python train.py --model="image classifier" --dataset="capsule endoscopy frames (Kvasir-Capsule)" --train_examples=42238 --image_size=96 --crop_scale_min=1 --horizontal_flip=true --translate=0.12 --cutout=0.25 --targets=["finding"] --num_classes=11 --arch="swin" --norm="layernorm" --norm_position="pre" --hidden_act="quick_gelu" --mlp_ratio=2 --head_dim=48 --fused_qkv=true --bias="all" --qk_norm=false --layer_scale_init=1.0 --parallel_block=false --inner_norm=false --moe="top_k" --num_experts=16 --moe_every=2 --expert_mlp_ratio=0.5 --experts_per_token=2 --shared_expert=false --patch_size=[4, 4] --conv_stem=false --depths=[3, 4, 6, 3] --widths=[48, 96, 192, 384] --loss="cross_entropy" --residual_init="scaled_by_depth" --optimizer="nadamw" --learning_rate=0.0011 --beta1=0.9 --beta2=0.95 --eps=1e-08 --max_grad_norm=0.5 --max_steps=6100 --batch_size=64 --epochs=9.2 --lr_schedule="cosine" --final_lr_fraction=0.1 --warmup_steps=180 --weight_decay=0.3
Rows from expert 9 of block 5, named by matrix and row number. Rows with one number belong to one neuron. Each number is 500 + 40 x the weight over the matrix's rms, rounded and kept within 0 to 999. All counts start at 0. Numbers have three digits each.
# up: expert up (model.blocks.5.mlp.up, 16x48x96), inputs 0-95
# down: expert down (model.blocks.5.mlp.down, 16x96x48, transposed), outputs 0-95
up.9:490480556508473480527549519525527523503451513439493535483498486491495517465456540459482542440469589539512472448491505474537471385523517564485520526436543502482501543477531549511464473525621482508478485511462453543536507507570552538490509482550439502545481474446463533513518518501470587463
down.9:483530525453525497479489471486440525480509533452501486479455482445473547491478477454491409421546471513507477507631485492484488489496517481570516509563543546497518503601525530459422477516476528472479513453493534485524472531452512504461536406467539546508516510484564558485465481492505466489
up.10:509455489555519446469518429476530538520492466473490607481530451503468467545525519567476492478472509523501468517481520469472511503426564486525488539514569466562496484509521500549508489508466532497461511491550553475499519498538465470527488483497488487479534528489526455530496508561503457448
down.10:537504548501488531446508462520509500472442463518503485509516553528490519520554536517501498526454566518484550470483493525457529459491497519504543510563483501492535530418512483473519445532496486509502462445459466515554487500477508535471462490495486501531519486553547470460530534417505498481
up.11:543470601475474453533426415497493525493483498544493548495552460480472458528603526507476466470491501527462483508505540567361551512437453468540475528527495527567547523520490472506556480478471496495541501522538479466508453531471467490498450467453511495485507526547481424480503543531483444494
down.11:543512527514471516558520517482552482538483463540474479552543529456543470511496511558501520493455541554525573400507511524429509470493464473494473484455517496494500490441552484465515493479523415543497486520517500460532510488466520477573488540449479490525502533516469455461510529458502582514
up.12:532528502450492538519490495455459553503557518542461485522466526526508525555477479557483544437485453473495519581474493508523488513446524514469447421489487531468473469463567514513490465470536529456517483530497548500477522462509471449482516544414562524493476432497475501544548458535576547489
down.12:508500554491537539453538424550503507471456524397532520509488513466508539447461532436520451500581513461523436485541453469482527446471537516527499513435549511522472554562524515498435474525505485509476525486495485439467504540516503506468466469564479476493522439506518515463530485511469469526
up.13:536453491511580509507549481560522500484515496434471533503516467508472509512528489439478487523500488507523476504542511457492499546503559459474491589486530450543500507506513483514499518488484537441440486513526547447469546494519476457533475509498490509521518486460500508503439487498542523471
down.13:468500508523486525520493510509512463479484487509502393510485542501515539444519498522492443547534505513482562509511447514503416458518447524577518488470480559473486507485550536451459455525562435517570511495526441561545467424486535456508510455521470486514554516508528535457500532393432552521
up.14:453487462519464520530441574470467437542529584568531412492468541500506539469482495476557450493484471500505525502502512503562441530524429498487540419503448544475482548525468499438543532547443446537560550545459443546475468536452528546497542476526478442486456525499486574488518556449460457518
down.14:476491459458489455534502505459488534555507536475475499508517441529481417500496474470442545421439490497513435533451510475492531555450503446480481580444482489530485519572469445543484593487481587534497534511474540532456537569475444536498486573449519524472461525458453477539489433559557444484
up.15:477534460434469516454569541528527440440445549483464461484461536463537491436455541503550508518515484558443450455507497511583440425554502581527571547500514508482538474528478515425369478543560483579401458502428453565570414499460575553575483408560522447552506509457540559449484469451441528517
down.15:501533458497569477517507504450534442471496582452498494500451465505515534453467529492574429494529399537485446483605494475502445515546492449517527536545506483564541545599480468506494521561405577550431506505526491531500424583456483556453444464521525423487498580512538572490495455505462399480
up.16:528477426457560464528534473499528532495499480430447609523514425529457494499474518510428475542571489500538429520516495468489526532516541488525508534484508451566564489536494468524476498500478552459439503457550536490540482501514504461463497495559498527473476503471512484502461419542500495441
down.16:514472495539532500464526533531580442456499473492502516515520557517515504466545527530600460597489472566482516436480417489513552476513496510511523493501497577511517503470508524455540430533528475495516463458481429496561455485465498537503502486508462442526548538558566507438507524428444508562
up.17:462460571501515520458440482572405523507533498516535485496502572475514483506513431474500471466531532538443530489510478506487540451483539541523459491522540593462482483561474538526486424421448485451512440472504435458452499510518546536513555533501515459518533454484560552420507509492515517546
down.17:496473527548507504420456478541481498468538539512559506502485559487511566463523510510440453500565495501497522492513477547530479541563513543588498439550533526534503519598500519431476429484450518448567508478539482466501469486532547527488570479543450486484553506516548516443512528522475537544
up.18:495553453486508510500536555450537471491474557543520460462499557477506537475479524475530498556506435528505512524484487484549443514546445543474556430520505525507535513521532507436484548560562471543500510469506473535548449595467568532464493458502486480481481525469506531481490526434484484535
down.18:443473470477499497567432489515504502521519522450492506547467481563496509521475460526551484526501420516483457519527542432525532535500473455521503497540507460547525475535450456551505565544450530554478531527507572498504539569484459519433505530521488468528472539449465531479519487491454419487
up.19:546502511503536450518508471515496508490480492458472550491513487501487459521513509513452509454501498491528487519523504496479480508473522516507515515497562483548509507522500487506462499538502501439420509478530539477494526501523459506481497536478545586502544444507503474503502495484517524506
down.19:519518483498519546468500497491507471481496512509512533521458534520499515478506477497494481511467538493484541493475485513525508435467480521513521484509481514516578548479497481498474449503516495496536522508496465525494462480476508469556498491500489516510518511536472486481499520459494500506
up.20:429526483486463510529496544461474424531526559554579426444500562484523595501537474475505428499508446500434562501489526548542475541550459465484554408477444538454488521483477467477544526533450479547563537540437465525500441559468547572481536450536476478472459520543476560469477581466435468577
down.20:548549459472504489543492474497497565541518521477501501502523442506523478535483529487468547414495483494489430528472552455478508596470506447436499576458478449526492490537434483544526601500524549518456557523503558474463540534511500448569508548538572456488415535419450462618504389544561468470
up.21:570503572484445445551454442536549525510478445479473565485575490452475484445595537445483449510490511519516447504514521581353550507485451473596508519501528519563557538487522486526535487460451455450558525457519559448513461535529470461538443514469508492462451500587506425489495532515432449486
down.21:561536495521444495519532474455566493529517395525419470532529534469548472539541490492514520562502474541478529418525531520482548418471466464486554534466461510488513484450535461541526496445460438505489472518449475524539493519418489501542483487442520502530497482539461456487467489417499560566
up.22:463529495484487553531450534458429504531559555560571453453510539495538559524483491532521486483451482491450560511462518536519502568547451488489490406493424515479462523445491470457511511530433481503568538551469485543469473563437554536473505487541490463469476516547496541537513546495502487530
down.22:563459514494487464579461445481452520563503508453484535530481466450526431483473536447478564481492535463510402502494542515476519558501506466481484577450475482488474511511506482595494557516525531501514577544491557478496531466536475505512476564474486496458421502469472492535490416572576507477
up.23:465544461463556531434536555483538433504460539517495421482468542508539523482479518495539486522535424543475482459491496465561463480604446504523575456482439512505556496515468496407483530551540498575523513474483417569591448562451562523445498436543477443502508549441515553483484544424400490510
down.23:460553473521568447529477525477482454526506629462503502536496499538553468482470500494567465454459379499523470509517525409519436563530489463469554467523499509533459461568434486539521587505489589567394523527489557492528480532450450518455544501546514424480516543450479526501493451560506429464
up.24:545477470501522494526592520523562512494469483447467531529483454539456481505500498483497504507499522480565403488409496477542475515510543472478529537527515446578511468518531546447517512505564560469415510486496528494511520506485480430506476480520481533483485516447537498486463504558506469467
down.24:464484434518566494425460541471465396428464521567488491495542544519481571447523450491582457577475463516464557491512467442506513480494523488531524512517482563520488451475558460429489422506512491486564472439532465482555411478525488516440513489507492489499596439584542547448535536467467502592
up.25:550466565473468454512441441556510496520491506500470514503548465480468493464552559465522454506480513507494511460515556579428541460504488497573530552547516524572561563551511480498497487504453502480535501492518469495574425513451496505501491445476481484493485503578495498512506534517496432470
down.25:471520496423475509509549539486540530486465413554421471540525546503546505529505491589520504519500493549481535415507465509514483489455461427486563534503464469478543464491488494508528466495520403508501536488435465530550458528474455516519522551462499492501531556512486472531488474506514531529
up.26:404581441466527532442578583505516457427439530509483483545419592499573466416462537466531503519505469546456472432532459512584436399593457533502584503449482496428520497546492501441390495558581491553447485492468433537546440529466575515535477412533546434547463532413509585477512509437412497521
down.26:521515466482575460477484509471520426532489582456516476518481502520481533480484495437570421487491423525511426520589544449490465515518482440494551474545474516545506553619443405508506583591425603553450549498521505560563425595459439520377527508533513471448455538496471534498496479477466411437
up.27:482530408500549499483575558523543486468429507413476505493452495513445485436422523485515548589536533485536416475463461505607452421568546540456543541476468443531554494534490515406429501560575521563402464477512472564552501495518486470533446451545422501554454527433482554524497515485463526420
down.27:484491495458624467478466516471524448495519553497490472480468546535501574441544471489604390530471391489488529514530501420497522544533468499547528480593476499524475476544506455488502494527415515465416542457537489489550452536466444565397513485429526505516541516504563551460485420496501431563
up.28:450536476502518533489526595460560432478469545536541385509443591493499583453456506474561432570504438515466491488529471502557456450601444516500560489541410550476541549494454472425459502608520456558567512489446419586577439502495573502435475430523505432541474572493503588428467498415435483520
down.28:450514405474530457489499510485497453534550539438503481504491495564504425515435522479525458469492388450517482456557537450514455607486462477470479513552472473502518458589444469625494608604503542548471562556508521558496492590416466533444554466556507471482487563438473563510432444524518439489
up.29:527512446472538459467582540451568465485422506396479528496431456530483463430430558492532534552541534489568426487504499476603415409505541572492584534478507433516540463508485456443445539547578481562388460457504482566538506521522504473513467443552476486545441553466517517513566473507437500438
down.29:479460515434580503436488517517464464472524507516477500524474555542517538436537499534540324542535403507545552486560457416487491539554473481547556465608469522512475490566497451526491531558442549490433563435545472438552423568483458579393570450492505463466560484485596597499472460434506471526
up.30:442538449510479516489497533487514472513519552555540398490452568459489522523475507488545368530495455552480507463538483517515461489580442486468541434507422553517516520561469500411510545541505451523554508523450403575599437579486566497434516466487472420453466534567532586439502578441449497533
down.30:506546453514556455518495519442455487524519511517461504481490460573512460553479531513508498464433477531449493498503573425508504595542507452434468517489508451506489433541414513558482590516493597599421560547476499524469524529451448490523504559491516486466467549480458449535413416537535463492
up.31:466520469515470488484450537465466456545552535580586459476509515512480533549547505511508460424469496532402547504478533560468530574521450486497471479478486582517509530453466457529535524494399519525580539582512459524444454560428501540454519497505511444440498491574480539459512521477504448553
down.31:602448461556446516571547513487543538545497468455463510495596397484516475519500542481473565511479583466527425499472522514455525497476525450429514538488508452499501498445490499553514557467551508466541515544482510489508579523564499428583471554493520510484455513520402447580512501565522526442
up.32:467523513509435514543412499511454483572518543549584467503489510505516532508554515474534441446481467503434500508518499529497511553537434462535494423509436596516492545522501477445525545543441477516542532527476461511544449532455523532487512495481509433461501485554453544499495547462464434523
down.32:572476526476431527562542511492529528535517452524467509507524418490497402583475491553443550449478524505539485454475506497484493562476491451447501530484463411496483493463498494534556578490554521529474537530472513480516504502465428474545504609506485505500474524501428442533455483601532506469
up.33:456492491479470459555401496466457504530548578575538476465529486542502456547524482501506445466542479510411526523457548520447540532489496480542462418490476538517482513524446491574556480464428548501565504488510483494475464495493472530516532480501538473463480510554507494486512539517489459496
down.33:603472544538485499557538483531554516523455440517457545516547438488507475511495571504491561484460575523535445490470487556478509459457493492454495536475517471503521509461546501525530491494534475495498497570495472496541528468525513423548367475504449480506450530539467424493503601492508513467
up.34:502536484484478490525439520494456464526556534571558430462511553460475483491540507504532435475474429533454547517471549536471497528526435475527510426537447560492471519479452460481530529484415496529556548501496431513507461586423529585488509458482495485462484487528466521496532552449464470533
down.34:532463489474409471528547466514533526564503499453466528476491457526463439571479540497480563478453528503497454495502585457522511533511537474424453527469523436454522525500479541537497532473558517500491515547488540511501561527514455451573468555480515486505429524514424464591482510565594513430
up.35:507536545460445482570483505485483521526530514568515454502542505477486558509552556476513455528503479548453538493512569531450506516492455444537535462488471557520507516492505459466497522512430505505546528526503413496515419546428494546491500463480479430479516494586477515506484569494467421522
down.35:547514503493448454542570534493513534527506412526495524510495516511546438541523492561496544481466518488499490466498516481488527498487504502464491512484482425495493444455480487572506529451569492511465492554508502460515502505434480490551481518482504511523548499514446488528478473463552546531
up.36:529481597494397486541424432545479499531495465509504474488578505490453513495586519465470428503460540534475508495519528572427527510470448457575466510530501538528480557472468459522575508479430463454554506524547524481491420521486459493527457492509482487451505497572498466518518517520486468483
down.36:602512511525467529516512515537513508509497436578462485534543519466534508570524525481477545503448509549482543464508498552480528502491448457509458505456494448425495527483505427517523473492544403492454493540459502442514538507466493480534481530438521492513508586584480440519475486457524540523
up.37:526548462475513465497571518506564481483436476444402555426475467551458468504408547523497566531499531470575444505487517487551423468548546543498556522449522433557545440496496529469456488579584509520398522477505496542556516511495486478501408485556481529485485514468494474524496475502497536430
down.37:506492500520587562429483495556491444442519467513488511505537558507500600445542413562560457541511431494516549552498453394496514496523480464618533464591525558551496510485575489457467495537423515472466523381547497465549434551471432591392577511487560478539597516498594539440528451475507476603
up.38:530540428538495498518462503460490519507594507518528511490484445538504463533496454524431533456463488459511504596459496458532558581436490478478443437471455485495443428508523495533522542485487574504532495511541562501411562419577458507485556563489526533469465495505477451524516444546636516497
down.38:566471600497455482453421404493497525501481509429443471483565490503477527480556524441478436459570534473532492516501505551452496449467530506570518532512538538527587555549571443466444437490436533436507563452474455467506399522554475550495482451530501489524473472528548482450580528563545409429
up.39:459546446479512520494517571481509484528466585525517460463472549473526549462513510474518467502486460540473515485515487493561466495535454529440570407514424536482512525512487495417526557561491440544556511524471444563565439579477549517475492470488488440490496546521444585502503561474467504531
down.39:493482464471523510532502482506482519517548509517460544474470465571537482541507510533499487496451461516500471535483482427474499570523503443471501521518443482522461496535504447559518557501486557493472548550530559469463554569501435527475545523506519468511481571454464516544413464563556454495