Weights of a small image classifier.
Model: 11.2M parameters, 96-pixel images, arch swin, norm layernorm, activation quick_gelu, moe top_k, num experts 16, patch size [4, 4].
Training: 6100 steps, batches of 64, held-out accuracy 96%.
Rows from block 8 of a small image classifier, named by matrix and row number. Rows with one number belong to one neuron. Each number is 128 + 32 x the weight over its row's rms, rounded and kept within 0 to 255. All counts start at 0. Numbers have three digits each. After the name is the row's rms in percent of the matrix's.
After each neuron's rows are labels from the 100 images, of 14976, where the neuron reaches its highest value: "top examples" is what is common among them. Only what is clearly more common there than usual is listed. The data: capsule endoscopy frames (Kvasir-Capsule). In brackets: how many of the 100.
# fc1: MLP up (model.blocks.8.mlp.fc1.weight, 384x192), inputs 64-127
# fc2: MLP down (model.blocks.8.mlp.fc2.weight, 192x384, transposed), outputs 64-127

fc1.223 096:141135091133194142102122147220166062116136052097107126142086127107152133162097099153061149169147108148168125148142142054090158089100138098132087176107135165176096168111129116095159082104129104
fc2.223 081:055149171129108120092093073146115096098167096123105128115023042124161150128091117115168161144174202170104121107154074194131179187152182109103112109126089194141177133149100131101096122104143132
top examples: finding: foreign body (25); finding: ileocecal valve (25)

fc1.89 100:125154126139128132136143123167134083065141082086064079124112099138160140169073135182135151135118115159143112097175139107083143092133192093124137197161120161128134118148144138094135132106125088
fc2.89 070:055096119113117093089145169120119047118111126150128147165117058138132150133133118154163106200165116120102179122158129173164148121108195126109099052118092153168138127146154130120154123119176143
top examples: finding: foreign body (25)

fc1.270 118:126145118126139105072125075162117096147132113106096106125126144125123125101123123137130173144089105122092084127187133144092123105173117133093129208071112182152152120102149177075095113128139112
fc2.270 106:143167155115168147152140117167176110128057142124125207074095106120113161124166144117099185146095095152141146080148164115104085162131112122187117142120087152137148139122130129115149115134155124
top examples: finding: reduced mucosal view (47)

fc1.281 127:112097096139108110067139112191113035115130100134103122146150094068149174136130078146124129127119068104076126138190099140118146102130137098092115180094150157167099077117169198115112093150156132
fc2.281 110:168091157161121119112091123119133183136140074116114162164197135166134175088155149111084102161124080095100107134173116167125137083097142084162108138074154182163138115102181146089110080138180154
top examples: finding: blood fresh (83)

fc1.246 100:072151147138141148084135139168149080090157079130077101145129149115137171144122146116087162138142104134099087123206128132085213124127156074117091170106160197182076087114120154110096100139180097
fc2.246 060:120098105092103131153164167108115151138155124099117126107138063175122122127137138104112158174199074106090156115150092209126160155150154131203067123094048149178127142131133125159161203169123147
top examples: finding: blood fresh (34)

fc1.113 111:112167151148127112102108091197150071103154100119050066125107082099152147102116126095135149123126098166108075155153097152094155105158194094091143182121145162159131137135140154080094109113117082
fc2.113 103:123086183088107155106181101090122164130104135106158170147128067146137160076163134078147149145120192125101139114169124166146126162091169131143074102097138193149180134132115117184129157111153155
top examples: finding: ileocecal valve (33)

fc1.104 107:060066132144116089088151127154115055079167086141049121156126045070154183139131069157155116135123104082152125149173133143138186139173185057097122139109160161167134112136105167132122136103130128
fc2.104 084:163047176136067134057058128113090154134151096115122119168215073139101154103157135148120129155130149072074106141185073156170151118077166102087073135073125195144107092134142130131137158103180128
top examples: finding: blood fresh (64)

fc1.122 116:097090161176141103104185113156147123106145079179101094160168108103109205163131059189104177133092101103136179156176138126120124112131124060136110161122140156118117087077155167131110161098147090
fc2.122 114:111105136193143084100133127132143068115126081172109169171161141165111191085189115175101143130144071080127125150172169150152136104116133062133140110068151198156128085127201153070081102125187106
top examples: finding: blood fresh (77)

fc1.342 111:147127115155167120108102107166126077121124131119149126140127104113091113093147163166085163151137069093125096132166169119076116113143109088131116184093159162123090117095158133074150116126137119
fc2.342 085:130138129104145188133104121115123153148071129145104149104150131185096179162146121158102201129072108117119095095136128156120107132108087127156110137111109167156163112137174145162140119127154127
top examples: finding: foreign body (28)

fc1.103 109:155172096148149080122125127194113071166106112118088116131165143151106099146107111140086176103125072122097134098155152134092155128184117117127133208086141161120144081095131140112128138175143098
fc2.103 107:111144124131127164158100114114158133130064113153140158101148164219087161166150126171099212130098086117128124096132156133150088166122071113199119134104067149130129127152161110155150138136152119
top examples: finding: foreign body (43)

fc1.226 060:159154034104138152136114091144128084160066145113079105155189129102152177147135086133077132092114183173205132121142153132162091133096123124093104122100135179100120172110148093150141112147182097
fc2.226 041:154144137116123122096107101095138069083106107111119133110066105127168077115124139118124144126179151134081154088136098110144144103131121158140104168094049164093121174112123083106131141163162111
top examples: finding: angiectasia (27)

fc1.110 099:138112148127199126094125122183124089117104140104153099098063139071111150139117143082098154175129116168105093144167100090096139176179134123137157191075170194158116149127105122097155145126158076
fc2.110 089:111108170127128155115174088091120145093091117124101136115123101074135165168192120125098115113092140187064140154200124092148119132116140086132090122096163181142244109116110087177168190093164098
top examples: finding: foreign body (41); finding: lymphangiectasia (29)

fc1.152 102:181147104125151108097197126137130094115150129142108112117137199087104145116184119119081153153110104128162085128124197097134133103174088072160129166118173168114104111113109084103113158128145098
fc2.152 073:091116130141182118114188133090164082127105115176092167130051134200112177112163107141100133147105149114146120178128209152186126119117107108144147121100108134099176169157168156115116077115162161
top examples: finding: lymphangiectasia (35)

fc1.343 116:160114122138158130085135081161113077135150119151101094137112148111139143098127125116137157146066071175110096143175130132119126103181103099055100190081149211133150101108170190123112126148114106
fc2.343 117:127143147115170156135144104132162183113059127113126185079100133129108160134157142094085169161108120168124151105154169102086083173130124129210098142094085171123166159118131127140142122127144129
top examples: finding: reduced mucosal view (37)

fc1.98 110:118166134147209123120102146167151133147100109093125141124071128084131122109123109100091156181148119176142151137118172123124116135144120111142124154133154187119110173101093156124112118124153098
fc2.98 146:114123153094159181096098077181112105087095095099151107167104114076117151135147132175093138142133174160088116133201107072105134164119132123124089126094150172148174135162086116129136146113144093
top examples: finding: foreign body (32)

fc1.373 116:131174112164110128091146092183132041121137082099081114100057108094162124123143133110135152143128080171148126135156145086115166109161187064113089131099126182131141103125146139087153100115114081
fc2.373 123:095090196113112151061142102129081117100110138115127151162135035114135152110165133124157119168151164127075122111208096151131150141093177119122068088081153198196150125124114130163121141097164114
top examples: finding: foreign body (25)

fc1.79 112:109096158144120100064151116142120145136124151162105152139116062147087166130160113099123180130134107092131122134177164153097149159147181067094135143124087179149105074094120193132082150083160100
fc2.79 085:165084169118109143082106142099060164157156140111133131123229125165134137088124147104128154154106092043110084099141086204104128095113127122097102175093147167164148100146195142153129149131146131
top examples: finding: blood fresh (46)

fc1.56 114:115101118176153090078116072139134098117167101166081111161173098063117164166120067187132163123115089122114158157170150138131121154166138071137143196094165164171067116097158211095118120134166086
fc2.56 126:136097164167101119111115129122132129143154090190089195146158136171109175100163123122112152131120089084144136144135130196178142100084136059136152124099115166163098084105209178089039121130158141
top examples: finding: blood fresh (79)

fc1.80 064:162085068158125152164133143106065123148151163132071127153141160117129160189147145147105166155150061129108083114113118170143149104100133078160115104132135133091185119151083132144154101134093143
fc2.80 042:208144094103151157121117094168153194099122136101123143158076178091151133167109124134133134162150173078110155136114109130131117115130132106170084146145166122106069127095143128131120157152127098
top examples: finding: ulcer (25)

fc1.85 063:160128101166147123147117049136112130137119160146114102058068121128164146083116113097101130154071114137124120109136060118100124154070055067153153144086126124118090204155160136143102104127113154
fc2.85 061:139095179145126123130161117054148149167149117145119165039124133130117121088127121084159127112122136137147118128099143163138095107123156169183186139118066169080082150134143141156112126134148127
top examples: finding: ileocecal valve (25)

fc1.359 116:112130089173163071118148150162104084113125131145079122133134124120099155141132153161081162151073071112156147116122177124115131127217110085143117188124132136107128112090139135076137160128173124
fc2.359 094:117133084132139148115105126173140044129090102179124156130105144210102169138157095183098196134141106113134084130133144142135113119120086131131145159071068135128134172149172148134155093147162140
top examples: finding: foreign body (42)

fc1.287 060:120189112111162122117122179189186129118120123060062062109127139183108158147142100153103093130174161115115139155091111170092089179141111124099117111131057102094129137124179138129131179118102108
fc2.287 044:087127143113135106126139164055138037133114121117119103060078144160091134134124116131105118119150170111093071127112127157161135119096125102131128132092115171092095141164154119137137119132176154
top examples: finding: angiectasia (43)

fc1.350 115:100147112143172059086140117205114105105129093136075103151107133104099122120092116130051159120059116128156183112150149144092130133186135117111151168109158144124141109089152149091137113150177121
fc2.350 094:103145124100132169154112157175119080137086117152112196102155148174115147186121118197111172140097094132135097094134119135136114119108077133172122134117112136162118174108178145132142088150123132
top examples: finding: foreign body (40)

fc1.176 061:110101173203138166170125058076101099165116108177112073181146128086135121151127163123124114117150165102125052152166124153144121163178120127165084170176144136100150099147183152125169160120108152
fc2.176 045:133144119169088135164097097127107251100119124118136170140124183165067152166163134122160093122162048116118113112130169122132081102103092155087150130122105133195159120137144140156157171106131099
top examples: finding: ileocecal valve (29)

fc1.117 106:123146118143145130136120127178136150140101140139089120119115155078081164118179115133040141170120104156174155122128166123112083111140137110178161150139156138149131137085109143114142121162167137
fc2.117 098:162100107122118183093105144180120108104125067099162158149134112139117162120130114156110148136143121121111057134183103098137147082114140115165084168088095136156129152159136139147163130165142109
top examples: finding: ileocecal valve (30)

fc1.31 116:150137126139172098073110047154099110128151122110084087127107124102110138106112106101117133114091080157099106138184117139087129117156113098073120189082146199146142144120166155124119068143145101
fc2.31 127:134150152112159162146141093144170145115066135113128166077117120150108165114150146121100195150088114160125140081164157109093073180132104113189096150090095174135144144112129120143148127136154127
top examples: finding: reduced mucosal view (30)

fc1.131 117:130104152155134083117150146105121188101165134128077092084124155138161159088145123066124153159095089109143118174178141118107113122139118054112133170097178139089101107075108124114119160090170053
fc2.131 156:073125168146187061114172116106179126087127106158105100127103135079115154148178107155098168132105175161102161179156174127134159175153110099117088146116144136054151081132125123112103186062154092
top examples: finding: angiectasia (82)

fc1.381 068:114145090089195120175147105135164054120090145111096103137078120158136110133112141151112163172180179139119121156151116099144127171129131098116107145142036095023128112185114090131131146089134160
fc2.381 056:116145113105161116118147154100113005176131079094121077111131093113137109119107144180127135121115213124113106115126129161121130126123121105132127125047057150083136130151112098101110102123165151
top examples: finding: angiectasia (39)

fc1.227 114:093111138143115103081137134126082069122184141126055112192131072135144128166133135150114182137152155073124151130161122165084171116170215062137113126098169192152137113163152112116058123098173128
fc2.227 116:133091164115119117082158131068111169095141119107154094152176099073143110109163156151136095177163181127088124169190119130145149125126140105074046153080183164099126120134085116179138185075150096
top examples: finding: ulcer (55)

fc1.380 099:144144118153183098128109156179141166122144136136101118146113132081111137143132162105075125130195134146124135133157175089098108149123115120130125174126165142104152094112092102117106161109178068
fc2.380 114:127132128115180130135103083148122109105119099158112096143098184115086157137164127160065134124114117151063144153163145098149115179154048110103103139087161121107199105106103128118103150116145116
top examples: finding: angiectasia (50)

fc1.129 067:128122194154099097116097132111142103160148138103145140078155111201103122087098170051129153140158130111177088091148166146119143145166077128110098134186198168061144143135105128106118106121175137
fc2.129 045:152100179147123101129137141065138128135112137119097144103187117185120174114138143067152087115105065121168114136140153171152096076128173117179122125169084133125073169124170109133163159115152119
top examples: finding: ileocecal valve (40)

fc1.71 113:091089148196146102092141119138118126106151103137109125163122100128079149112130094164070160111085075158117174175185167120114175116094141061110110191128179165165112076064146202095117147090145097
fc2.71 110:139083139154104119104134165140115088132158106176100158166170111175113171080153113161120158158134064088151105148148128185159156093116163087114127143067109146138080092110202182074056111121152133
top examples: finding: blood fresh (86)

fc1.72 111:104077101175160066107161086130127100119159077133101130155119096048088151111103092178097147098090084127156124131153151149141142103152145101121116209095155137169087072100177164093098139129145084
fc2.72 100:143122138167101102139124145133143122142140096198110182152153148178114178110163117110103128140152074080158115150125142185176152066090131067119166120092118143151122090127210174075061078133148147
top examples: finding: blood fresh (82)

fc1.75 098:130093174126090113086186115156112100124097106155075101137137151123082164122134098095115157132088078129115146179125120174124125134169146149129107155103075165121156118080139158125123138149129145
fc2.75 055:159118109103125125147128185083138125138122116145154199062159174161123113097164144047101141184108009151130056124187136137159127103112146145132113153074106162144053196125201138139126111139137114
top examples: finding: ileocecal valve (35); finding: ulcer (25)

fc1.29 114:073072119160138122074127104164095048119148096139114101165168097063089192104135112169110104115089056118113131149198125180144149116121165066109118155105139185168120094103181182103136097165145147
fc2.29 094:171077156172105118106100129110105184123150069135110173165192092190115185098178116128097119136136072077122102131159135166164139089087163057156135135071127184186093104094207176101083111127176142
top examples: finding: blood fresh (84)

fc1.13 063:097118148128128141125094188075145187117143136090111115062155118099070161052149137089118170136083142102139069179158168099087089131089102193105112144119017142161118136143146142099132128151101128
fc2.13 049:154102180147108110154121162113101179109126140124123180089170150158135133150124103104141136121113002165147112134124167175152124112101110085181143108128086162108096157096139126172169164134122115
top examples: finding: ileocecal valve (49)